config.toml
image_size = 48
translate = 0.12
bottleneck = "denoising"
encoder_norm = "rmsnorm"
encoder_fused_qkv = false
encoder_drop_path = 0.15
encoder_experts_per_token = 1
encoder_conv_stem = true
decoder_weight_standardization = false
decoder_block = "basic"
decoder_upsampling = "nearest_conv"
eps = 1e-08
weight_decay = 0.1
adamw_weight_decay_other_params = 0
Rows from block 6 of the encoder of a small image denoising autoencoder, named by matrix and row number. Rows with one number within an expert belong to one neuron, the router's apart. Each number is 128 + 24 x the weight over its row's rms, rounded and kept within 0 to 255. All counts start at 0. Numbers have three digits each.
Before each expert's rows are labels from the 100 images, of 14976, where the router gives the expert most weight on average: "strongest on" is what is common among them. Only what is clearly more common there than usual is listed. The data: aerial photos of the United States (SatlasPretrain).
# router: router (encoder.blocks.6.mlp.router.weight, 32x192, trained with AdamW), inputs 0-191
# up: expert up (encoder.blocks.6.mlp.up, 32x96x192), inputs 0-191
# down: expert down (encoder.blocks.6.mlp.down, 32x192x96, transposed), outputs 0-191

# expert 24
strongest on: crop field
router.24:136099135130105122135130142112160090098104138161120107093141107110104145133083150119114144131171155102130143093149127133118126099169088099145089128149151158112123133146174112157154130153135098151106107142148154112124118158150118090154144129193159127124144122107144146145117137141104149130110138134191134182160123134137119105139147117157157128153102079164174114116117151128097134141099098142101159142143134129104118150113113129089149099171140144132153130121101144187169126066164107104151146089153137141111142150148146134152183152151170131097159132155120151137138147120111154100
up.0:130176108153168148111134150127130105115144132149111121164119127183112133061162151148143145109136139104111134127142128109090157149119111129147150128088116080142123126132126107117113102129142088129119115116130180135102113146095119134122141160172082156124118110134127143112138136085113110138157119103130105160116158119102142137109145111146105136103122087091141132105125129136081133153121184156130145114154105156095161108144156100105178150091184132106097084122161121150126097111129112121136118123157115120132144145135120185074112145076111134145160094182115179141162132137126136096
down.0:093147138117125114076135139104106102156110091118160110097131133127136136138133142126102151119110132121095116148120092124129158121156107138119128129115112139161125156125120112141145129087136074123143094114122157163148149123107119177154134139153047108133121124157106125133144127100118108128176190143132179148143125098142136140118156164128071149122126165096158137132146151112103074147107105155130161137149114111127149151117073120119120126109143124200108120159166125115103125070104166092170138110148160102124136108133140163154162126134126121147085121113095092129137117133131107087
up.1:109114131122148150124138168177149115147178163183089125117155157141092108116121100151108145145143116133160143137136119129158112144085138091089134179110120121105120159140108150096105124154115123113133138121143112106130122123180174115124143150134112157134114117101113158117145154100134125186116093089095117128119151081142083103129135134116129127171146167135132136144187114135060120125112106143110131121139152129141132109143171088111127133133133120091113157113079082129149132161195121136117159156090100152093124124088125128151136164154104112106124103137107095136138147129122096130
down.1:142115123151173121113151143191155114130144117149122111178145137122117070100102145136140155152118122123140167124105143163135113112096168154140123139145146126136144141135145161150122132121134162102129148180124070110159153113184107115152147126120156140161137092124117140128169145106172137120088124089123103096151132119142140123121117164116115126191124142142152119161133105128138060139156093117143102105125170153159116140107114153116126117150134127057150147125107119146158145155149140135104149135146161147126183145152114099146093184160118139123135109114117123096171124104114107137
up.2:133140157143125099109123162143130130153084089110174141121142131143140121197131156111091136115140120152114173121130147119149082094156133133101096103146137175147141146138128123161092112111120139148147119135126134108089140104132162134159136143129172154113142162137125126123106127152123142150054156130140134154152156140147163120114113127130144127138146133106160104071106166125114174151144125161146132087134171138135091159063094115125108138070142104089099118094124162128159136102114165112137107112167139123153112104136141126141145113206121129111154128124144103122160139128118111105
down.2:121137144133096135089128127153082109103122106105127128196112102115126166106147146132085121154128125149115112157127094125113093145154165134111162103124141173102151096147089131098112132131145101157128137107137124149087102126093120152112128126130154130085118153175138083088091113177115147119128171161126174158089071127116156143146136102165069095139103087130162119110130130124114122119085113145147155133110089146127141145146134119134120129136146114149116126139134162133090126121133167162170115124103134161177151122125157146129135114128150152130117144111150117121163076141176114150
up.3:149123173136154146133132111109113156100069105122158152110102085075157133163148134093099183173110123130140092112140129108144142097154139155139086120141112120149103153109161124125124123133149094115191087105135103129122136165115134103165182108090142128144135118148144099092132127103143107078156153098159148176108108148139153105128148147139138109152127099154156124152100096152111109089117125115161157179105124120133095160105093138134120139125121109146120144120127148121159104121186141104119115146102148140145152140106134156127118098144114150127114105140080089145147123175137126129
down.3:114105118124127126168100156056120148139116132104162135109091086132157131145148150139113190128123150126140119126074085099125128081148131106156102125147090119074118087093153104128099141097155075150113139132122133144155148146091137120146157120112112147104139150113167130114149125133114114111126136148105111143093100121144177081109134145130128087132128122137118134098150149122129179138086093168144148115135107100128132125118110174132120111130116141182131161101174184143103144147124106134124107140135111146139083111114143114108175150094153166125126162121087135106120140116154145139
up.4:084092120103117110168128108132113173147117186126105121152147149142136116099103147150122141144208111138085144111154141148141160110116116135116136131126133093093145175149128156122110151094169159142141122125102116098127106096142119139128141123113147134154105121104125171126121144113124116121099039099119132117137135123131139134129101133121127099118150166134113165129143097097162140095145133128138126120114115117128114121140158125130104158154094108117089109130167116101120134167122104144121134118181140106116157161109119133073105113109102110132121142043135108131148137112104120212
down.4:157138105124141117111134129145095159071103135126152114123143125163143084091094109169121134143147200106125171114153140103129152116102140137141174134104123111131135147118088114145094157127159149099128123134109112136173095140118123103164136143095102170132086132139139126110124129075125136130146086090140132131094143098120086139147113061099108123125127138117141136088104116096122178136140173159134155120117169130123146142130172095124150152123079108053139141089144099139149136133137098145125126125165152096119168170110152140118120126135153129132138128135110126147144157143141144167
up.5:135132157131104093138145128162138077140100124124118131145114096159142114138160135132107111150081100132133139113106129122175121111118142110107130106104147125097141150122070120209122112111125141114089181147147114163098127169110108095091084131156161080121161101155131112128084091176113130103088160149154206109153128123128119098102134122114127102154118128123143134115129155102144128134168115126115136149121168166160121121114152121111100112124112108162126115124107138152084141106135146089114128119120102181136139105083130160135133107129152117151148151105092121158094114119152129108
down.5:105116144144108150165120095119134078116146067127129121112143139137093126154126134125141088107147099195152160114108111104092120091171159137134136111155165158142133140116161110136124104116120095103118155127196136160077142130099122130100088122135109125100193145114129127107118096166099127144101166148104148122132160120149114113108111122086128124168119135099145118134154127110123143173187124098085120122117148163155150119138130104118102134130135128164116135112122119118119123142127121124143108098150094131152112082118178112132128167137134111133140146189170162168111107152104132128
up.6:136130102128129114135106111126122086094141115117148140116145100121115150141151117120146110105073085120150135108091105110122145132112155161138134116135146143133111109082158132173128170146128121109153129116113111120114140133130082139115147126131111153108127128102190089129116123165101156070136167119133128102103116118133134124112139119110112149105145148113134122183139140129111141132149191147134124119157121133120110143100119083136112094162193168160154138096160149157128067134135176126175138169104102131092112107166132131096128109174151106105176174114097168145125096112145120098
down.6:173152104139086108178136142090094105115142105108143136144131129123122163147159102173174128112140148121088159124110137102146145115096086154115114091173111151105121109115129143142117147134124130083152093128087115126110115138158155134132117148134135141151151154118155136137153133115092128126165140142129146100133148077156125114146094126154125158099107134147139113153152139119141137100111129133130100137127126123064141157117099111180148109123128109099135123127141114107135119142055129096164100150197114146154092124184125138115146137143173142123196135114123185144139114171133138117
up.7:134108201084120103124076148131127148134132121148114106143164086103136116132132104121141109155133091147133107131088137139170100100132151131124107139135116134199131116149090126139118127141122155142146108123148137129168180150136143128101123117090142137120115138088137114116128130113138093143103119113124102136110109146089089145097166130125071140154130143123120075187113147109128127121123108125101152123094134168158091160148122114082120099136130164136146142100122181119110088136140082126138163157137144116085137119123099129116133120116091136148133140150112075212151134105119130116
down.7:115180120116152123166120177129107113119133133101127088147108136153124114141149124137129173176115116156138138128146131119110122128133164132085120135170134165165153116151106166127148091134131153159113124121172136140153121122145164102157096163111155134062152102154109126084153150136134143137150148124154098111124097149132119103135152109116119108153131166136115126089139140114120123134090118149132120138118138121128114100143197176122135144095132117147090159160138109117108121103141099158144102155088082136143152069098144094125087102089133171158155133154125114157097111085137157162

# expert 10
strongest on: building
router.10:135167141142155137162139106156115130157088142156100127143087158149145130134137181158095149088150145122196158150119102119076153133148158112106161142085120128149070135133132118141165099118150129108092136136167148115098161159119101147140145127124136100128125111128168115108097100115111148140135162158143173119136132094097138122133143142103119132077136129123149142139131154112098129120124098064135162144121139139104118107143150140074104117107093101151112176173143125126116147152148078138116128087102128118137144150106167138159112137117119156122131114152149124116086122117097148180
up.0:174149144149130156105087098171124145139135151132122078122127135173122109163156134122110134155114116106117123074106100144112134154086134120083133127115151167138089180117139108116121103143148115139156160158156146144148118138129126150166145149157139086099113126115149150115102105124150149097120145129162155154133173135103121121130132163101137147125122126138161092115158132106082102099129103140159173143128115131170154140165149078099121133096127136131099126101162101105134124076137153099187120182131128111154140126092144137105130134162112145101085140133159089119099093137109124093
down.0:142142127124151137096149130115112146130118139109116104106076109146146126118151145140153102081117128124104128145073106099128124136135138089109110115157130129124099082128157148123123125115125109124121081112164161144140146107101148166143123117098067110125117146105155098103132106105143159153123154159128132147075154125094145142136160150081108150106120126142101125183116134115099149135119134094144114130160144118158118171112112131134094103112109113225135172134157151136126120138101084138111104134141118104147172089156151122092175184095131163112145116121108121114080111147134151139
up.1:155162145175146181106106126162143129108094141122104107124139098129143147159132144177138141139100130151142111106149096147142182137118150097104145111127139130131093155144133102105101122149133110147166143128158129086121135095118134152188137117128124146086108121158153127139150090125159127145099164134151134141125122163109148118165155171109138141136086146090095113129153100123083079143154124115141118133126157129141109165151133096101093128094155110069159105124156113107136116121113152072157127147146103112167136125133137155135141135108097101069128135193161119130090111136132130101
down.1:161129163139156122167120143116172098145152161127150152133097107149142118126135105152142159119042172127123081165059083089139105097139138116146109124081133115115100115142158097091119131103136107133150119105143189139121183105108150136144120132140085137140104126091151127091135098098155129113133197146126127152120182143132135127116143125120113117131153121148123139158105129111122102135116131136141119119101135094131141150132113094133147093087129157130127168121199161132116140136109145137122140143121135125157120115147163077093140131119125165103116120137104119139119102097139132096
up.2:095094114136108165138129143078124125161139127127126136097114145084147099155117144163144131090149110154117116157119132150172146146149126112158095159143119129141114071126111132153140143120164130106101122131123070157120098120108149124129105112074155099119115147151133112117102114091136120117057100115099142160146135123127124102085111124140163116148123168137122137145090147149099168079147139128128123135129119120147102131128119155174139187168123151123145111131129109152201149116145124092116123137142129149144116163143127171173113102170144123143132172169150135130135067146120097140
down.2:131135092147140139122149126150148107151085104104113127158136143097162144095162152117156132166112147098113088153146122113107134146192171103081151142118129117122149118119123144177111162144096097134125106092136181131114138110158136140162127100104129136119124114146138142149152127145138136165114169119119140130123090101116129155151110107152123144103103146120158112132097132144108154130100130104135127125132125130105111121129154149129114159098140099004125116118140143115161117163107114120117126108150162099094060132108080122112154102141064136130138132140136167108117127104120101131
up.3:109127157152103166093142108118126123145132114132151141117104086127131073094179127153150134101091132154141064147130123146132119156153147116122103088094099130143152118133108175116121113106146123169126093136130201193135184149101158107132128129102140133104135116111113116116057115150151137124148120131060097153140124121088163129114122126121128105129108108096135107124133117143166177116119140126104123110101088149173118137114117120119131149137106144128118124092118108101114149105179084164127121117114145135139137126129142159094128119141117154146103175121181119125134157127158118138
down.3:102119055168178182107134101107095134127110085115118109133157126052125111109108127136162144097166085091172106118130137134122151098094110168102165092125123141115111104104121115109124159109160078110129108146099138136118116122144099138135118120110146144132142165144129117149104116147176139122155121111117143117102120101136173171154112159135139127072122118146116152158129073134131138131156096113128138146126091105123136118095119092125132158111114089117153140128141097118160137127140132122161183162135173129125092130124157112140126089121129137118163160148100146122136121107107144161
up.4:155125123129124113101171145151138119129134100139134155113157098122140109127088123143161132112157173163089098127140151131179117096148152124131135140118160147161141124145083117113126144136127143164126114147151145161125163145123107152138135146137136141151122150121180082120097088159146113182097129173137120124131121095095134138127139100140121110134088169142139122145049145144139165114120121162086124154123107097129104132153102104153144149127087136080122146112125144137101106117080131125116124126128105162114113163123100069143121119153096120211136114126147135168079101154137126150
down.4:137114103154169133121128137101120113170087124083134127151139142076117146099126131120107170121126136105168121127136171108155177146155139117110108125131126159140117132108091124106113139159142177137144121129106161153142127104125103113192125097129132129138139146125090150132155106143135159143136158130119176113117095113122113130124145129161113175142085128131128098097128104108134105132123078120136092124138105151108105132119111128100168101061099084123120083136156163108123153116118131129169150140170107112182121161095169156155158081167117144134129104132131149058154120142134129126
up.5:106104135107104142093141154158145106145084185106120140110166142094147148151116117139098118143124149112105123110160116110141144115139123107100127182145157083149122110143140088138093125105131175150100096144189139142130130106157150145163128111104099147083119136154138130122155109118130109156113128129128064116126151100126140132115166116116083123147165157149126131140112150121110100136132121108142119122136188117144104148109149153135125134142126111102176104132155130133143141148063142087174141124110102089103132142121114109116137156110090113152104127199162124146070123121108164097
down.5:113140154105101144120097131153177139130167097136096168137140123116122131126137144128108116162101130157120113119119099111107119094168105107122102149119145100152150141163137112116102090121131081152128144084163138176129190161141135116143103109145145167108120107101122133123118085137135108089136143126074136169093158167149149103112135150156117134146118140139115131120117149113163133153089147146113125116142111132141144116130162150144160178110153137088125118148155163141152152186162149157129150099121142106158095078123113037101146125100129154102082139146134133153123130120124135138
up.6:142135164153104097154104118108162103081128151142080157160147104122125149104137129134105141160162124143125141112130142107122122125084142104099127200152128123144134090154094102117154131118116136098118120126145085128130159130121091123090158099117178155123124106098095139154135133127104124144095108125134187121132172065168103125161131165125134160145108153177106111129136117124124126148114097105095116116124113148121115118158113145151147120110118116138064143123109130172148163170137102093121119110108099141124122164132084124180071096098133128147142101149138126156126126159112095124
down.6:100131126153098143149132160115126164123168127089111172151130118074121117119133155125095126153136153127152115155130086113144113140143130126083110139147095124126122164133113099146156121118128120121107115144087124116093107075136117144158143111113127081099144180179117151134159149114074132115139125132123155183117132172173138140129100120147117113125125111104146125105136157115140136151116113132156093134106165142145115118130074123098106115104142120100115069148096149153099125102111135137159134122090127109172070148138146148148155069147129123126124143103101120184151155127127090184
up.7:124137109115086076146099120096146120142138160083115133103085149138091126096189138124182109139106117141083155145099117124121115136147160106122132108128120103112129171142133108108114115127114107125126088088150116090096149132113106105078107129138095105134131128101133154125122129114066106109153106136088071120133101145141121109107132141099157084141111126123082139122125101137166126131134134117088141121115182172099135114130128127160129126173142160107101136140136139107109140166130123206145149101132113124077137124142120113090091149096132115087103120120095138111097121099131108138
down.7:163163125162150118116114134147153146130125137122146115104137127167128099132165126093131081126100157142145139118148098145148106096123117156168092139099153099122125138128161095130146105090164113116102132189132155141168102127115124113137081143164106115146120114160144141142125119115175108135114165139131158158118194149131100122096161106086139120138128108122141130094108113144132125080170121115172142149145124167140110148117153129125153121149118190027102113108113146152139146126164140139079120141110142135131108104138103110092125145117142129096124117141081093124133113146108142152

# expert 7
strongest on: building
router.7:150125132095107147126126150109123091170123083139111118116124146083136110120151127132157134125133120148126113117152143103185079130145155111120120127122106146132146115078145139194164122113153114124137138145116137109136142158164147130172171099128148111135152174103116142108127138182138117092096146100107130136143134033116111126151101123172141123142103096118132129193128171135086173123158111157134099113136087151110109170128111095150135147109122139124150095116134162100152143099120116104124129121134123144105137175104119122148085143157153133147143145180090138117139150134120122098
up.0:157098146093126141117160131132142147128153130147114154136100108069141150118109111124132140139175144117137069149133137142110165170099127134138101116120121158157133120135100130143151142133142141131141097085124127130127107111119118207126145128148089110127138133108159102131103113144095138066160189129148148142131138134117107142161111139138154139124076139137112134164085128158163141148118119140170110119167127127108127130138088069089122142075119135145130139110191134152131126082116152135132100141125092122071169169160112125131109113090164161146129114086130136133148157107137144112
down.0:116079110098143151188131143118103120133151108136127158138119138093126112143155100085147115132119147108123093106150154144148124159068123135168090164109135140103092107128134097117122167126146100121132077103124155112154079124154159099183179122128105136128132157118122112154152180099146099134108077122072086132122105132175137101140109146102175153103169099140118125151128105132140144150125099144150108128137131093142134117109119151131129182116091111148126114120149126097128159115125128112126094161141115176117102131158095105121110157141147148125120096118123132088160155154137113140
up.1:175165181171168127090148140117138134118114140104116150136165135139121067121164144104119137154132175124178105075133109153131157083128134084167116139114125150157133122137091148083137105128167142133169129149160156164144128167114148120179177148137115092140078140146167129122133140108176133153159129168139120122162123135117136140138104130125137156151114107142132141146126143132121137137106138110163090134139085113138123137133147102094119141113134141093131146090113129146167122110144157154140146136131144120141102137122109103082157074102121114104083147180166121136132152136125137114
down.1:122133135092125148135122139142122077084131100162090149086124136149150107121158127142117126138105124136128135132065087125133128125165093106151125110120121107131090073127150115102110096167115098135128108120132127168117159110089103142137146123134129130097100151113141125107078111099133160108120151159113142169122125113119134121063121123118148119164115137180177121132117072113091142104140102134124164094118111121086134132136120135149154122115091129194145135105113107130092166115124141141153136155089136195150126091160159120136172109146163138102138173126094157118145116121122154134
up.2:128131148086134125103097114133105134119160086114145139130107133116138121150137093113139108147103125106094156078151147113123143111078146142138119126141100099136134154113088138112105188105133106120164142113092103080072115108159118113082105120123128107129158154099126156131167181131112072088154130095144132136093134114153139111081155144137135148153163068119111121163150118116114161150151111150134148115111177167155138140111122088114182144093117145126150132140102136150087122102144122084105105144128126117146138111146112195165121123122130129125136138094122135145166105140104115144
down.2:153150167108160134150132138171132156150143165100124106149124127104123143155093137082058145133172117109142142130119145148108123108181136144128136110102142146108142138105169170109130123104125128129063141080113141086136133190159152109111137116112147113108119080135130162137152153119124114149148140149107128134125147138153121140162100140129154118132114110147122144125134159170145159104077099152132146138144137140144146137145123156091149136146132116156154138156110113113178148155166119118149155099135076096099129135059107124144077136110149094126108097137174099092158126119130115141
up.3:089107087115088122092153107095123094149104184133151126099128137129071148075148167138128083104188127139130117127182122129115123158158129099117134154141117124138130082107123148150164138140080154120095107111108147101083125110155103125101151128131131161119123112148143136162091106141134184124118124106145115135103095112121168132154122100122108104092136132115129144132136116135143160114141143156103132125163111093112081130126111142157121148134113071095129095153093111152150156130092129135126155104079107128136140158162093157136109126118131093123123141165082173120099141146131136139
down.3:114127154124124125135130123095117100099141112152105170140111124129125144105161149124160117173086160122146118159114089120134116113113147162091130163152151158173112134171143145153147157129104098103125133116156155120094136121144087125123143142114118117147085135123108155153098103150106120174118128106075123104156109148152093074128119136113116171090122128107107134125136148130163118151113160118130126155107114116142139127132108114141152161092109118008073101103151106134122142128110136109100140124130178100156083143122109123135120106091141121114127138159148184107129116114142107133
up.4:097116106093160087123116114136118124130114154152153107134120126118149104121143131171153132178130157106128162110115131069142119128101113115088151119109126111131103140115176136107093139111151075142143128098126111138106136119150133142109190138085150169132145121141151122072148137125135138128095127090123130158065139085115187151124112164141088115158157097098129113179168137107104120121122120116113148142143157126117124167126125132183144109099086103133108156140113118119117126154113149111082107138128116150172100094122116123131176111161090133099122155148070132106116103137111125122
down.4:149140123117138113134151144138166124093124135124142099114116157108136193144143125162129133092159130130165168119097116077095125103163146160121136127121112126109115105112158083178148145113128111109132142122088138136138136131113105096128100136102123145128098096100140108154101130116162116166152114130123115110152127140163134144163129106104120106113094120128140169123118108132177158125104172143153119122104134129100132106134075148064107122108081070153129102116164099143133154155143122123110174128160132069096125135070139108124136148097147138127177134163140094138111122100132187134
up.5:123098147175128154101089097123180133129113089124163096116120131132150098082109143126150134164147143136088104127145150130113143148152116129079131111187102096148146132149152127108120115116106151107094080124134164101143151121158128153151144104138142152217157125178125147128131112127141138168102134133152157126109125109123116172161123109150126135149154144142119144134107147124123164163120122093111076114095137166108137111123125163159109124120112102082119131142109165085139158151087122158142163118162099107146133138120123115145193162127136117154124132120117164104154110137126144155
down.5:128129111120111112110094098132149151101120109144112118135140113078156144106095100098100095164106069147147135134132099140111116121172175137095149173106142134136140143128129100103120109099147161162132156136120143089139117114125150125125099143125154128168145116145057138134128151124143116136131068110124133132148126188113120160151122127115094116142145129100187128108134172113144072126095146099150104141069098142124110127152105107114104114124116086178152098144090099117119170117125117122117144106116132135122148123082136161124143139161137116115060153137107102159104160139138141104
up.6:138165152140151144124083122146143094115169147153130107181144136157144136145124101146143114162133117112111090069105103130101136123101138143109148106132119155148134141115080128155105164114135134135121132124133158170121149148120154114153141141198158095128124111093124132071154113153068139086100175159146161112118176108111108118135157131161156131145139132128145105127135149108093109143159132133106129152127142152136121135125136091098162138115135159162089129163175136140110133120121138120113158147136117149154142086096163136138142130101106142147119134168142156197180123124131136078
down.6:148135127124156147151137107105125147087138163101134118122145128154123102123085114120145076094139118120152157117079139177048178123147125138145137136147167154096155128118179146102089135113166134123078129150151152110135142119143156123114111160112149141152143120128143137126111129087166153207130122140133123128130190129113118161133102109090077087126128114140126127120143130135122118167124113122090136130122131128145132130150176120151128115130131154230160126126134090154136145113123106135089149137144096142142106106096152103116146129125143119107148137134148107132163119139142159127
up.7:145109146150106113146145176110111114103145162114135111159155121133116112153141103139161151144090094129152115134118128140115103135112113116117136090141120133123123115118082129145087078162179156128147132146136146100175152140159147118135193150086205145113137168136120101126083135175123167088143143141131093126151106128122124143123139113142124109146127180150164125115143133108161103130139146126158124166130076139118136124092113152125126108127132158130131137116139120109125108108134121164133167138132128152161070103171142104074130127114125172127111183105115113172123161124114180121
down.7:138134092116105105126141128057134148122137132133124116130127118106143146139116085149157196150147113125160104117093137129114137161124142168156162109110148146141124110107097105138129138141165121158151128124132134149137113186160139165125099151129165147102117097127153078112096104147155148068148140139124105093133146112120134151130134117082113079097125116154158185133133145125136098116157159104153126147139104130143131151135125121150114123143078091227117158150151129127116104115128138136101163153146104125136115143141117167174147097110131130111135096140118121123096114080100148112

# expert 4
strongest on: crop field
router.4:081099103088115097173143131131113108110171123142135086098131137131133156107111153126095144122128141117135145120136102128129118075183139138108113112128135139112141113117115163125113154108095123111124150098114117081118085132177113113142169151151122110138108127107058116102136145139101127144130087104125136132144142080163107084136106125129160134086141139134107146134135130177151146103101133135123189122152140135117121145118140153075130129179141126163098151139106128164118153128151158089131140114164130153115126116115163132104122166173178110122148092078152134095131108099078155137
up.0:139163136126174127152126129155155145093125114130126140130198117091128143153095105119089125124085127139104148110114134129140135120123109122116119141167114071149078136142135154131107128164126139116163150114150155097118085124155108109120121127138137144148124142128139121154170117155119131155139120165116128107118139126203103079160114126174168091149108166156122116135108119153114119135125089096123124116107106133125098149092102107126150068156159158159095135102116130141139143182152156078111138151123146115139142156120133083142101167135129102134157119115117132139195089158149102151
down.0:152144079139173163165141115133169138141101119105098172146124108084127137107103135110106130129127086139126119156119139143117084126188159119105122131153093137136114107127154097171143128121131130110097114105120116085171158114168128110155106093096165183133148171175151126135146167139164143180164155134131087137133116161125145135148110139132146133122102152144136103133146142123112107106163084110157124114097090139150144163145143153133127093127146125148124136101102130146161107209128129142118152150071138122151129140132108092105132152137109119123144106097117142123167108126142100140
up.1:142129108110136136134151192154147176153110167089111119117139112102118151094123119123084172127118198093128077151128109130129069168153126138130105100108070093113105078144107133111142097157115139088107102098120110107167122118141164170156175129101118146116158145145143132132170153104119133181126155097113111121096154128173123136155172146155109146110139113114136103139101124156134137150108118109185120131143166136126131121134125157136109096116103155137113129111109113130124120126146131108117124125108161164115171144165152129162136126141147123128103134129088133128168139125118099101
down.1:113111085113152129191129091124157145108166110129143152160087110120133136122154109081131099097118137120128084143110116128113112138161085085186109201124100114124083110136158110094151111116123127127139109122130127151183146113149142143146148097101073136133124124165097164127137169084088122171143107136115096151117143137129144146158123141135125163122128124169111136117148125111116111148139139133144154170156162126145115120161146145139112115091131143148081124163126151133128132130157147111133162161108108165117155108149140136145126157127100173084089154099136128142172140111147149111
up.2:097122098100106097111138112130090092139139146165112140123130128130123085089113110152140118143113145158115111145122073104153084156124116050115134154092154165131118128145119089103161145164089094104127120101144120141160133132091131119106128111094106146115141115086134125102116123106129107130131133114115121098155134084118165071131136130116129157139154145107129100143177115115080168155129154135135084128145133125132128126118108147123150106084124140196110172144120125099117083143163111122120105141070135154119132097090113092128103162091112128088080124136132122137104097120116132138
down.2:125122163159131112152122162111116140144155126132123086107135085097140145157171152114150110148120181115152129117125110139115146130123117113120146085125117117137135140170134166163086094111147127103134149136125087140084111104099157098109131120103096107131116108144196155093147108108115164068114129125125138159133158099114112117083120088153094162147100118148115141120119097144123131136130112120091153116140164118103143106138142147142113205152156128076134128172095140127175157098144096154127090106103131136151104128111131137128109072137077147110100119168116146130137120120120107145
up.3:193148124116151143129067062096122174136131107171140150151142121102142214106169098108147102118128146119156094145140130147083103125121116131152113145129118174168131144133129158148170091159099140099160123122165115122156115132071166144137152089105119114139139143163133073139109164133101161081137119094140099141137149160148133141152137128133148106138111133121125142102141119126165115124134147110146121142137106142130116152110100133144125158132176156090100103187135141151131121087124140106121101128137121093120107121153133152118077135108144128104129136130114136161122129141132134123
down.3:069116107125100150120119155148109143129142127120133141158111112122172169149145121130100089132115122114129063156119106144121125116146122133125104157128145146118140129118154122150124161121121110094119127090133110104120111133118164134157132134149115113110149130188095100132088152160129133101142158109124143100119140173133125144175145108131104144061118130087138147101151149127121144103122088129165165143133077118161109151110121154134115158119140114160155145178151117083120113137128128122147120115121153157113152125098154150148154126133201119136127110170121115048107080136193142114
up.4:113119134138119112103100098112091128130138102124152134162100103103138079102106134060082082109153120135134115129152143131123101126062124125113114097107089165110138134106103124131135153115115105061139128130132131144168149170108146119139104077109162107117151127123137112127162103130129127132154080110152114149091103079100133113163118149086104127144134123120158114134135160101111124170103100110141137138155127112148127145143131131107135144171144126152119145168148189168124121155118107155124113124130073146145159140150151123166129104107104195123098116112115084162118128142116119156
down.4:124121136112116132092149136115142152161117146122158152153125110096097140120152115093143123109133136102160121162147072109120104081161112123111135139155157154112154142133174131136143145122146058111138151120134140098091090097131137109163114140158089112154180132178074115142138147118149132110170167110140135124113086181139116071121096103154101118138145113089135158089135102152137147134134085126150109138113128161144094126139106114126136135099140117198127106179118144120118135120140117147151119095093099094131114113135166127104143122135161117143104139165144106126116115153175138153
up.5:108140129118140122095137141086131142125097152118079156106134132139127105082134112136118118109115131159121083132100151175120106088093144135145113091112138161140175105113105118130147137145138107130125132104186145167127135111113137142123106100082103124114125106142139145114149160121118089101153092086097084141126113112111161146124144091114129098157129135102116138119150122116118085140147149147123106176134155139190094093141103199123131147147120135139145141140113067122146138146141126200133106109147148151166117144133115131159095108065087124122102136141115120131101125141186143133
down.5:105082146090113092163116123104115110119122152152129127150121129111170145160161137158118129125092160111097124174159110145182130118107167170118167111127147127140129147137103126146152157149102126095118115150111143113130122095116140120127150155084104095095074121164126154097113107081133130072159118112155123167090132135113115118127109128133104102094139143136154144151133109159141151143115159142139140103166138144149109101137158105098121199122148132103141105166145120158126119134073158108115095152145119150156071101163116104076135095115091115126126108151114127120139113132125091108
up.6:122128116119101133087121149154142153166135103105126148188137140166145082127118153136137145116115078175094114124130129145159103164157126138121106122133125132130149150118123109113121115120122152148152155165164143111155134117153125126117146167140109140102101159157133121197072136204144072149174079162111121079140146163123160139128116108122149133109148130137127170150132144107166166100128161162129137107128111160162120110108112105146158160098131163102110099093098099142109171117103138152128181115122095158133133129129115113131130125146164102125115137155143129130132121104139141165
down.6:142102130137159107142123133143178113150141120145127119105145149125139099132114108189073184104086127130094150124157144094146102156142145137102138137137108110132136142120128123138098090155101120191127133145129186095118130155144149125137140138147141068149094129140105102137056127134117113119136088116141104082139119165109079113116149145160110156127151151126123102143116139139158113131081125176133148124169155134107125128085136116166128148133095116168178135129161094112109135145107094166093119081133127111131139134114147136129104111105113107160087124124115090101134110127100113100
up.7:078120138134126127099147098177135131160096122123165126104094122105118157074101124155144110087140110145130138140140137131149147137125124141128103110137135100146128155082103084124150160115141082151114164134133112129092082126104077110141137112137125184115141135125143124166122122135126113093173132110135132137098099168102154114131114113132148098149096080141104149119103126108155132115152124126114107097091087115124080107137103106135112166136131152134171077101112155139179110130138123106168127128121077114122078123094117125095175119119157095113087169099139146084155120137131120149
down.7:136085114178103149135173144137149127144133103147128140127136092073137157144105137147109147094108112162129125109129115107166144120148155119096129126165111095119108158073137140161184075087133138148102115148103157127168100134115157117137115148113140097137101126140126137123103120135111099159145150148158132120124138126141118147157143101134133124100100153120107110133077167160138176129115116104142116156123098114141114178104109112104121120122092144112150113128129092117162104119102148125135158099177098067146131117083167174117113128139151137157165128179146140112139170139143090165